A small sound classifier, trained from scratch: 7600 steps.
Rows from block 8 of a small sound classifier, named by matrix and row number. Rows with one number belong to one neuron. Each number is 128 + 24 x the weight over its row's rms, rounded and kept within 0 to 255. All counts start at 0. Numbers have three digits each.
After each neuron's rows are labels from the 100 clips, of 14848, where the neuron reaches its largest size: "strongest on" is what is common among them. Only what is clearly more common there than usual is listed. The data: acted Russian speech (Dusha).
# gate: MLP gate (model.blocks.8.mlp.gate.weight, 512x256), inputs 172-255
# fc1: MLP up (model.blocks.8.mlp.fc1.weight, 512x256), inputs 172-255
# fc2: MLP down (model.blocks.8.mlp.fc2.weight, 256x512, transposed), outputs 172-255

gate.347:112122152140129132112137118087127158143104118131127149148172140134153150104116167120105112145089131117103103148067103135112157111123123089169133154159125132142159101158104136140103154106151143127192125134126135159160127107101169160164072109141177132116
fc1.347:130119109068120134148122142078095133081141150139101106116121142135123090122140112117133156133116130125140128117160136076175152150087119143098131136108100145122102168130130097106134092140104124111124149131081141098124102117140126114126134113135122143099
fc2.347:157085125159122115107141129124110122153069112157126140125131096063125091179110140115118094132157154145149105179118110156143149119145107141090120102134087111166138116096129128111156138118118119153126141097121131102143109112193112097141121141109124127154
strongest on: emotion: positive

gate.499:099138096142144116125133112091110132140160068103099112067136117117140146127150108111125121117168122088176133115153118181132124143159104144124114110105134109113093142096145083138130143131133115131122138147113159152131138123154038125095123119112183127150
fc1.499:146108191138122163107140087164132100153150184160125127120106117118109096128096139162139136128082126146101111137134134073110133099136124142109138124100134130187131159131099159157166127117137101132155103114152126129136146080122148120150128129114143087160
fc2.499:080147139145160146129080139132134156131128092115116106122145171142198088101153119117108097151117141126150152161074144118154131115169111115155154138166089145147114102149152081138155112172126133154111128174118173150107171141123119135122131099134130080138
strongest on: emotion: sad

gate.372:105120113095127133108103109130165149144130160136130116092067129100150135116137166097099145102139113118156162103127124123112182108110108169105119136129104167141117174113118144175125092134131118143134099110135085094128111109177113138180115137155095137122
fc1.372:119140141131136127146109116160158121144095124126149099144142145157113069109161108134123158090113125130129205128130142137107117158150136170122104125114095093135139091161097120145163142166150157131126145127133111159099101172111135113093102105124117119174
fc2.372:123154133127091077151133095142125106131145136112116096118103059104110100200107089124164126124110091154145148147111129160148152115124130150128130125145133108125121105111111176120091126136061109162134153164065126161164135157133153120157127097114098099115
strongest on: emotion: neutral

gate.79:109132147146153146103129162199129153149095125161119121116155163098109142159152125106114154122127112114106137140157166121160178094104176084152115121120139193143120183149125155149150153111112124118126138126128152163131116153143172141121139121125143087116
fc1.79:090100162099100098071104104103122089140143123168098108105150153125169131094160103170133120133096121144136094125113099160145102145129120099072155135130135115168114110115123078130162125130103139139089131118112113111155103108147075135121090116165131137142
fc2.79:109089118157120133151132131119097146101107099083087112150169163130101141149161136110162153149151136107129100149097172103137137150088157132099113116164148131104144148117125149093142170106138138154119083131078103084152098133145108129117141119118147095137
strongest on: emotion: angry

gate.157:102124140116149117128108149147125117147080119148168146103098116082151119124111150150154137194098107131145098169137056111107125113131126097180128136139115122107117129101136131090153152130110164115132119105091156109151161120111137122104134108136135141125
fc1.157:123159137119153140103104129168094126120088135132116142121139147143147124132113115122105168116117119097113119087161128120111098118103146116154140087150131171154128110082097152112150147139129086123173123140104119167083127120133119183103153122158090137116
fc2.157:161118102178111113123114075133125142149156142103107118145176125153151130154139143172132142108135137058143067138094136151165157119072080074131115096137165098151184101105147128158144109136133102133168158113153137087121142092123149119094146143128183114125
strongest on: emotion: neutral

gate.412:118165177123135131118153132145122071155111147148150107107153129168140116085123122119125154158194133159150112146121089164136164101147128105099155097158150129124123107128093151145131127075133122142109113095136105126070116098166147108154104141086163132133
fc1.412:141134169135121128105129198128070130090097147109146124098128153109135106130116129129156147129105179167153133108149116125133125124125154094145106111161154132096089125064105096123184170140157125128165155116105141137154150168139161110113174126120126155117
fc2.412:114142109141119145098115121113163129137101157089139168120109140133127140144145114141130140098159156169137144145122088085124081119114132149136104167110116158112141099123104113121149120114142120162115113124150137105154132108145164134157103094127107157126
strongest on: emotion: neutral

gate.115:129142103119173112140122126113177112160127125124119146132145185085100107120168142121116192091119105090124140143116174166145147113117112119104145131137149122142132137109126179122125124090127153111108134137102113151137105100124085109181137149161130098155
fc1.115:134164115136144142125145112104106163177074147122096153109145149138091079126129132101111109137159105099138129132119139148071134136104141142101118134109122160136141130127063162127131110139175104094133132152103138124149076146128116127124163151147117124162
fc2.115:137135147173108126132095146174121095124135121136102124102156153130172102133133193124068137114131107136115131137096131133152080117118117155161101105121160121137119112162131160146147113163130125131106138112103146106106150156160138117100126098142122075107
strongest on: emotion: neutral

gate.413:081092156118129096084130164129139097100089161135128095156119113129114123138148114166115116136159101134109152142132147122105138161108121098125184154090145148074122130122138110155125140088108126134125097131176092146103161162141179137138080092148142156145
fc1.413:131153167115097109107097181110130087119128128127135113139114137143137118158110096154167141135153077124080127110132143108114129134114125148140157134122096118103150154145139117138156166113101114128097100148115095129094139118129144133130110124138147144128
fc2.413:134147138111131132146122186107137113163158107072118155127165122119176154128120165125140107089113134110146104143153118135152131095112179147149187155157173111116123094128139132150129125161180100148154123147162141147094104096098131104155119132147091096135
strongest on: emotion: sad

gate.390:143140129141126109090100124092097114109146098110120156135140086145119076139141133093126175122167125133111195112128163152165134120133158131154127127108095129154143124145105123104147149113133118136147119128134132133120177130160117148099161107089122132150
fc1.390:111114101105147114098125147163171129136147106102151083136117149136154157106155148161109105121127147097143062164147151117107149117143093133130169117107159090096132161130164125077153119123121137121158144102131092143158126119106143120141088140138118110111
fc2.390:141174141147138101136095122119116116094162125149151115141134155086136130119116102120178141134127104097167152105126146118134131135134164102114102119155102154115084129136059102128129111141105162133139142145126122164121128133154131173093113104071104087133
strongest on: emotion: sad

gate.415:147088127149124109100097173108107118098154127155088125109159128154107164131148162117091126125148152133106132099119163133153150138131096175137101128071125132129107133148110110094126132112125123139159202139098145175146189117122118111127130111146122127131
fc1.415:099118122100123110124147127106147161168146100121143097127107119099174138157107130174126111152109126151146149151122129099148132119108157121130102126176097107102172147133130165156130070123132119106088109102131150108142128114135138114112124127170130159107
fc2.415:123171075112134107136112194124109139153087151097099100097101186128152155125110150098148132126126137129114118129109130111148115197148127123132120119115140185142135094147133154165120123102151119117131126115143110118142152152109111125147105119155104171139
strongest on: emotion: angry

gate.457:139129081149115123156154131104080147150138110167121167153125103103127112118190170146123125124176156144107108097142141142160123120102133137120112104165094123119157081089128103128136064136120154114127130151112131145143168115061156124109126138168149149129
fc1.457:140132089131135115117102086147169141165141154131122146172106142112139171089186125138111143139154148133088124124130124142133133118098108159129066154096098141142156111134131122141114090138136117130173110142163135128113150115132103129171131117168109104141
fc2.457:133119169139103146128155128112141097148089097143099110145137119133138166143089132127157145138147105115147131117175109098146104105108129120107149097124125143138104103171124127125105135122116107100107154091163171139106112112116136148088108136142118121135
strongest on: emotion: angry

gate.220:118133123103137080137111083101142093148122094147107118139112158180112151102115098164100120097110115128107122108108188120098134157158131174155120124145129133131196132093121155120140153156174132140082138152083136137151124113096173124172146087096132146116
fc1.220:130157139140148113137127179138118137110093084151122116123131153108145091108148137103103158145130138105139151101122141101104095081146105131138146145134107130108078132137144117152130106135108072120151105169182111108152122083166118074111117149116161104144
fc2.220:152111114127110103118144151125122108153126084151080098120155140145099120141153122136146149109116127099163100125065138113141142151152157133114111120111167129158171128165125140154129155114179187092194144164111149153118102109145115136085105165125149124127
strongest on: emotion: neutral

gate.368:125103130102131102186104123127144134127181143140139089163163072153125145160090156116137163109162085116121163119090125136158108120111154117099123139125114151102116111102135135175140120131103116134115120153090140168126169133163130157122150114116145088123
fc1.368:142152117149146105128111126114114126119157149169103086189147077118106108159103134102138156101156152129152129103104155100171117139138127188110168152129105140134131128109136130134164146166096128094117108140079139116167102133110098142092130141098117100118
fc2.368:100104111192117088140107173121108155147148070131131120131135150123153119080154104145115130098114152103166156166127152152126130140129132142144166105125119138122135107105142142105133172164138133169132175144122133189169106113146114178128145151102089128105
strongest on: emotion: neutral

gate.125:107118172148118163116105166157127135152117086115100083135108122133096125100120163092119129080131147163122183125136104152157101108163116098150138087146110116127138137133162116129113154155131132110139125120137136120139160127137149140127090139122069099123
fc1.125:101144111138139155189117133110122117139123122111170076085123166135114093121127100132105119174138068116170129118104142096094083089106128119145135167156137142140091083130123113118122128113130130173159156099124129122145128132170095132131129121142155137140
fc2.125:085097115133093118082141159128142147115150143142154132134117115152091121129117146130110100097146117155106150176076117129169106125073073135131124148084126161104169108153150074093125129094138143132123143126174093154112160150164144168097167128138164100146
strongest on: emotion: positive

gate.279:153115127151114122123138098094137105142125113160096095130123113130107100109142103181149195136117144122132129134089153144124101130094156112124103164167069100112088152092154153123093126141152101153109157098111143129079152182141149141100119156115103120109
fc1.279:089132132156101119072126135104128152135115161114125180097125152160140159135127109150135136145188163112104126153142139173140124126137144118133101118108124087138075130138121165152133165076138085111110105171123178081125137172116138123129132158114151133131
fc2.279:127129169087141129112145158170114129122116125150140128130127089129111143062114145114142175098123128167158110105141147101137165101113118175158151111118115112115128116150150122127154124131149099111156108146092161136121138142159118108123122124099133132099
strongest on: emotion: sad

gate.217:145120147164154113089117135132118135076201090148157141126096165146134115126119143142128146090183145096133133144089119183146169156168136119162122096100162173136146141117154142142138138193123137110116145102127138135129103128160118100114118111119116138135
fc1.217:114129101126128116146119091159173137188078172151109131150151138168140105130082075115132131153081144108134098125148152114085064143181093147103133142162150134104116115098093160122114122107116105149137101122117125121124144153140142102156095124116140092146
fc2.217:167146112128124113165109158123151111123124103125175133135109132104106140125124190147099136083114104179145119145124138147166185142129106172137151149132148131114113144138130154109141122174105139115134133126079149115108135142127117110097161132126140131141
strongest on: emotion: sad

gate.297:093149161068160072124128165135132128114146110135140135140146085116093136129144117125080136129145109132151119140115137097130134138116124167101137155171121144131108101110126132124140113144110118113132143091152090167133121109172152102159095123120139121101
fc1.297:141088138124134149155148097097170108080121134118112101148175129165151099151096142190125155129169109121112110128169125143141097149115127122115105150172146120095096144108142142138129151161131169097170134149136112094116127101176120101132120158168131165123
fc2.297:101118131103135104132116125125112125109160122142063151145113166105118121124124130141094114173095136161101111091125110166112096101088109111130154125108185122125165131143142154169099125150131129196147128132114158105111127097121110116143119137110130121148
strongest on: emotion: positive; emotion: angry

gate.206:138131170145142124101142174123147087118129083133144133125093122126130117114108124107158098120110101116132125134087137140128120129112138073146117127126141108133141154119148124138187142091109129148123111110123132123100140123087117129131090092140123092133
fc1.206:141138103146130119101129114111150153108161140135111125095126121167138120125113132113116155115132157109124109146148134154100122174131114165133127104140179175120179114117135121124120115172166119105141137123132173144143110171126123091139155114122126125126
fc2.206:182162125129111170146138129142159166145101141142119168137098182102086153125155104111114134146106153133116128142128145143123129098103147110112144119171095100126130135119118115096106111098106129108152126109109131162138108168123151152104104117120108127112
strongest on: emotion: neutral

gate.466:124096090107149127123122097132151129154136108169149141117140112074128123103117127168169112145166130133134124151149134103113138088162098126107118144112166126150156111106109149144129166123144156152150152077104154112119119094152124134137129103126112135156
fc1.466:121155094106169151100160117146102136132096114150133104150171085104071116116134140125145138144131089110114155117108174078080125113106118089132113147131172110085185113100097137139128096111141096140149146150165151120129128094130115120131141108103106155147
fc2.466:138161089108166102137143121134112145168091124146138129186099106118130105126121134123138093124143142129124104144121127118157144100123117082143122079122161112094156175149152115160114168151161077174122167119125134112107117084145114131137159113109172124125
strongest on: emotion: neutral

gate.165:129131109162098114130124172169162143113132130131156135138113136096118100124131147111130134144099147150135117116113148139137140093122157135111112127180115097153133101141114145132088107110154110156151130115162121120140106134130083118100173144126084130164
fc1.165:166126132138115120126157108102145149091136129145118128136143132084130090141115164142115083096100118098131077147110167112140124116156094087102097144147083158137157097105135104104102117098127122079086114137142132129152089129148157079123133132175118119138
fc2.165:118124125093152141127137117164191154116104126129134092141126140172111103143107178113112131114162083165124137148115156105091149159138114140094149094131120132142122101152136118186100124177143148097144157113150159145107137123112124142079097100127087146163
strongest on: emotion: positive

gate.476:152102126113139080118126106103112102135146122132123112148134059108100149115134141159137096111134146158148107135159157130133111141161126097124129123128152117096127112110136137097142153146107128148150120125091099153136163099115111101137153160182134117140
fc1.476:178142125112131114101145158127124143160112133101150093113169110098125142086134130121145090141142099111112099107120122145139151146128170116137093140079141107107133136093151093089127083155133128127171119071122170119154115116078183089112093113140158087072
fc2.476:118149132135154143124146102105081148114092127128167160149150160135092061084126095154119123120082114141094122146126130130087096126099118152163152161122125136162143186098106140151112134137122119138146104118163140137153081096110098102113132135108140138174
strongest on: emotion: sad

gate.128:143152112150165144154082178105089109090130125140075142131129109166098131093145166141126130144148115129075105130103163109153077137128139122127129160114132095116121163125131102129141127102088148149111102114153122126105139148129117130130123129112110152101
fc1.128:154126094127107088134098121124080128168148088125137098116147121087167135144134152133158154113148152132119130098145168115096117146130114112157100120117139157126124119131157132114126131161139101130121116148171153156130099116107130132100100158121139144104
fc2.128:184152174145161094099166099116129111148122071096135131112099122089104105147151110150167132121131164080136175124152131117120106122142158155113122133142124108127089146096122139127115108187101132146149146097124156132141124139115104150158137186106092082164
strongest on: emotion: angry

gate.25:161147121159169094113150155133137125191084134127125161133113172123108098108150112126112132124116163117141116136154102147110158094113110120123106107139130106142160108128131107159124080137127144111102144105126122171124083130123107118134169107114122089147
fc1.25:113118136115162129109118148108137172196069100104081153102114146114103136153124151111142130149150123167139115120159046123110135113111113068136101094120114142104169177120130087125088091110101125125114115108150183149119105161116115107117157103127128126145
fc2.25:086080163097138120089184131181110074124145111132133129131174101076149088133145149118130153151120127155127125109131127113133166174109102135150089157151116137150138097142125165103138123160115123085137136160101119099118112135141109163125142086141120142146
strongest on: emotion: neutral

gate.275:123112159141110067153136122149126153085082133150113130148124155152080149121165114146132103128110145099102112112099103106162087126137100134146120164102135113152084147155125140142068125125120162151122093138096138134114178099114141115136149143143116129109
fc1.275:132138122154094129117165140158132159094125098129134128164118128098151186112162113161170102103087161108111134090148084138110129117111111106165155091146151120091121157133141138099160109141149152154129118099092163117093151171108130152101158154135127144073
fc2.275:176128156120114115136144100152148123163095126135099142133157129077102102134107100140137114152127111150127139155119102105157114127133117134135118150138123099089072099127142199144122171120137130136170112145175120116131128155110101103154140088174091115105
strongest on: emotion: sad

gate.3:128141083103165103126134103124145145127090157138140106116140149160081119122092128156147142118120141132156120099138127164095124093174149113119153163112121114178120174092097150143113151148162137157118149116116127183121111136147153123142110133104101161124
fc1.3:095107159143093077140134124131088123146129125138129122141116112164136156127116140118153113144137149131106121128144127114109120134127124115129100160140170184088123132138148090046109175136115144116137108158137101112127121122169101162122106092142164096113
fc2.3:100160151124107153146137175135125103151115135148112120080128140130176101092136156117131125105119100129088094140136091136136149173137136149116130131136102132124162137087157128135095107106111155122126138106135107094145120114121172136095119161114127136113
strongest on: emotion: neutral

gate.504:121112155138135149093089135139160141147167124120176107105145110147055133141153107116122126122114115081119118145145148168102126146165172153139137075123146117165124161151098114127127155140159138128084142139149133170134100128090119131098131158115120133111
fc1.504:086107149088128148118182115102100094109149105113130114156134121114162165134143162114126138160118108122152156104089106114188133174083137084141123130134109130113116130164133125128149158112142108112131166152120112135117159080142155172135123125113147143144
fc2.504:158080123135157133107138121132149128107115119118179122128122133150147089096140145160160128098101163128128118151118109146137118109116179126149121117133099105113125121163071150162188122148151092138170113095163120142076116132125109120109110148106128144114
strongest on: emotion: neutral

gate.57:131116123106150125106088127114149156125078103094147110122167135102104139126097161165126118106093125081148106121142106114118164133120130114098123122166170104154119087113114118130131113138120097135104094155082136113112115089106097130117144114177155124104
fc1.57:114145143131101128174145137115131158139164121098134121176089098082156116146130154086134165101114143112109129103173137142092105158112137141112152128095147116166103143114101099128197105147150087137119146154130123146145164113158157106141134128088149137147
fc2.57:121145149128127146161086106073109153118141110091136146149179151119091108097151123157109117111109104112115123135127146128095149097138155100116154127065098145130165140122127084111139154090166124096107146129132101141104090133124143116110139123095151130105
strongest on: emotion: neutral

gate.458:119132135089065134119157109173150136109098131117145115162116102102125158125134155134109092142084140130162188161129115115127146134125103125124136126105132131067139078101118118131118102129127101082087121132120132082139153111094121114154135114119146150152
fc1.458:134128115093138162152146132140103132110124161097113101138138141099111153115117117140143130138103119167150149133126128148153142131154141134085116134125135126074095130149137167120146146173128087145129113096146156138146094102101121101154169125180125186114
fc2.458:142096159148095117153129061105114103099107104115149080097111125097096131160129142116131116083111106139153122091103169121116101168129093121117097110119121148112102170139104173107154159098115117092150151147156129123155173145181137111129129145158097142113
strongest on: emotion: positive

gate.446:101156133147123105158103143194122165090137083150185103112133151180141133124105161121126164132188119099156082109066133139160094082111130142094085100149123114141112098126116113109131146141127134144147113118138138146142110135142142108098090105160089141139
fc1.446:063126134102121101114107110124072126132140092161102148119144147158145097131103103139162173148144124159118173138145108077121113159147121142129140075153132098139120102123166127123117120169095147141165125116120180148131117110077169112125155135143144154111
fc2.446:166137155130135156131125156120094139158167145111129180132124116074166152148106071086140122121116151147120133166170106111118146130157124122118136168084105115098102121145162105103149126096166104102116131109102120149100147142124082160143112170189092195100
strongest on: emotion: angry

gate.257:150138113138143137117092149108126128167153152157103164075166151156093155158096132131117104105118136087151125168091167095119148107155163149146124136102126154134128108169127130130104091159117105157152080121162142105179123113085110121143077136089167078091
fc1.257:129100148096153137149160095161123132089106124113126071130122119107135136150099134095115124143141110114150146089132116131103177157122146175112126114129153122176132134121143139132099130133152116098095114078129074160093123113115089104154104107136139128067
fc2.257:142101146147076134137142115169151164173137124156142156157135093127135131094145134119167150149099085144096116159099124131094141168164102096112060115144158138098126140116139119143155085154121138159132113174108153124129135127140129131137126111130122135106
strongest on: emotion: positive

gate.246:108147142159128096152132115136125140134079112112113115171106108154052145168127115086166133166096094140140140115126142117144110102136191134114131113163137077088108123154086143139149095123146150114125137127122129157148136098095171150121149130134140176144
fc1.246:109129140137093141066167126106138089143146187118093089105127123147161139096150115141115104129154152103125155137106138101144108147123145128123105117156082129161088186132141084125135093140122164160106159147133127152093135155153171127163125107110127117098
fc2.246:149138163134101096145139116139108107105115130133107088154139124166133115100144109095176133157115124150140126114109159131152130151115158164114112102158094112119127117108075133136185151091134112121167131124109090155100121128136086163128155148141116142091
strongest on: emotion: neutral

gate.306:101149117100179137127126145110158121149122131132141188139133128097117122107117124128153148128143149140134088110172122174125139100179132162117132131188155168162100119087115094151160102152110118093188178170132170141095105127114123154104105094164112105106
fc1.306:135088124137123083151173131092150146094123119126152125106164121122103110126128148110130108118144116135133143132134123144135168130157130147169126159135138152152100158183170115133116151119123134169124118130145151098155107158140141136114127119140137085123
fc2.306:152145126108127118111137079153099133137137134117105176143095114170147109108107127115144086120098108142153140105148139107143144125110124092083135158111127102138107137089138112147101114151138119146148075115149073120124111118134143121142133129086118138085
strongest on: emotion: angry

gate.244:093094101138131146184173095161099141153103113107168152121158123135148116109127132153124137136113131116119118162198131134086128109121126107190122126138133157159134120107110146117121165165174131124098149133103148123147204096148126165143155157168138148090
fc1.244:116144107120155104128100145123155139186182168174093100124120116143112113119091150118102081113103138107091130135096122166126142132187143156138129135112166122165140131120126143147134143149098153076162142116102137153172120132129120119174104096124148086115
fc2.244:079147133104140171125122100136126130148123186164111098130111135091100137111103164145129142090114136099140144127164119116162126094135133133126132095126103143149149146115122158096082147093143185172142160167099133103106109118121125115081117132113124128090
strongest on: emotion: angry

gate.403:106102101100144148110159125144148118179149140113161122120161154108140125112141140118116106144106138123136142093107106144105114138135163161155117119168125082138099136143127160134088134149100128110120119126113152161148139083112130168148160120157124116128
fc1.403:129106162146144132129138164134139102105123146112101114168141125093094131111098142135121134145144118085111129132105115136136139153108146147098122105165151111105146118135136129115133056142131108119169142097141141069109180099117159132107155089136127097125
fc2.403:128157132102128168104152070115119121096130135122075150127132128181104143151165145097118136085172141125082138087168115152107143106146146087149139083099125147108103132142140084134140131121097167121099134108131124114153160132121081154132132077137159152101
strongest on: emotion: positive

gate.160:142155087094111102131099152146150067167135160114081146074173209115083147103132130114143115116120135107129110118137115178102090155134131084165118170138140086113102147135120131148146173134110145137138120127123117102157168133102129143142169166083112126115
fc1.160:108122110154117183112157145107137070137172109155107098120149124126110109137080111176139117108133143166150130149131116109124064179101120135164161143113109171143150132139117093151118100114149108135139114151122138119111128115136134198107126118107122141163
fc2.160:075115136074153117100131132168122121095118124096119123102187157138136140136119168119151153128147124140142125157118102146112136128107090122139113152143120115187086154087150105102157127149088077129140146143144137133142153104160114146138147118122138110091
strongest on: emotion: positive

gate.233:094110130093112073093113186159138178106113129127105107083132127137148142142142133103144093146127130144114164134102129178108120122168142129134152106116142095134129154152123117143121197129117110130124128116112123152143143141126112164108117149135126136097
fc1.233:096119084136175189159149089134102127143118130114130136132129130125113148153143144126129162124169141121110098101132143123104127119146097090176130138090165108108116125109149131143131163139128096136126158128130100129153134131145112144146131098152112133141
fc2.233:121133103131125088106140097130143096114165129142131115097136130148096157086109105122104158120163147132108107100139170120176158125092114121099106164141113139084133098134114134147120120121140127115115092127115105122123076143129147145124133164132109083127
strongest on: emotion: sad

gate.0:098136115084157146130121176167137173129124126165146119145150089163104157128117126107134127128114114098091109123110108127137122175145091102129137165103143134126117113156121130115102131133102129118122109155155128133113145176127138131158081146073172107134
fc1.0:141104131131112121125117130115122086135095118120159137106103122106168136126153090118088106111116117153113096178109135077161101120112115154144147075162108091132128119167158113153135124101118144121111143142133180123128113113124118127125145089164132080112
fc2.0:133134107099160129061127118112132077111135135109164125100111139103134134141118156148150114136120114089119159122104125135109141117109127090140155119121106157159131120128105152100150109097146114153130142128098098135113153146166125126170108127113125127111
strongest on: emotion: angry

gate.240:142124139126107160152150135176141128126128075140092163168136124144147115168082133082077181130134122119108146116140157110142095123121116186122118106133151143152084126154148125113128124152124114101107133124097167119175111118122176115094110169115142119164
fc1.240:175151179118072134153150110174143119130153151114137106159123182126098144173079124144124129149132128123140113152104135130140106153151118117105126141138123106156161122169122113085157141147152041131123117169105130163121089108081114140100131150101141173112
fc2.240:162141111128147119127117150141138148142151137070145123128120121102099176184142106101142141143131119098135102118118177119109153117073144146122096141140155136140093053060158118142127109125115130152124137116158115128129138108152178128132172119127117119136
strongest on: emotion: angry

gate.241:118156124149139114086080103186113087142110126154147100141114142122149130129113089135166126120109136156163130107175108126176132142150143124141097123111180136156131103144138131092083152162093113099115156110125195115127128125167104137149114160126136144125
fc1.241:118087141109109156160136162109130141140165121123129116110087149136135141164132133126150140129118132091133112129157130127109106155080153126127139120112103077150128153167145134095142180094105140137140104142179124150117077145133123126138093089102108162143
fc2.241:130141149085115135112103137096137069073134126169084109160122174112122125142101079135131113115133134101160123160121173164136099108129103117122087141091152128090130114087079147112128095129122083139118162098094173156114130140143152130104138066158132161148
strongest on: emotion: angry

gate.28:160115151121136101154191132121120148154185132109151118111152123091119107150096129161168138159118154120151097146124113102118161081128065150158161133111130126133112084138135102139137129101138098127130116148114168141135104126133118142110123126105164165165
fc1.28:172134097143098144158183137139079144128097112095174132084120126130124130136138171078121111137121152153124099121087121138110093132168185145149119128177141096127115135081143158146134150114110106138110127150119113124112148120151105101110119117127158096140
fc2.28:068123155132093094118094164132110154118136148096128110143150147076106098139154155140106203129142146115143125116170128128126129121147150141129131158128107156160107134154104167115132170111159143109080140104122144100095151100116117128106107094129095117107
strongest on: emotion: positive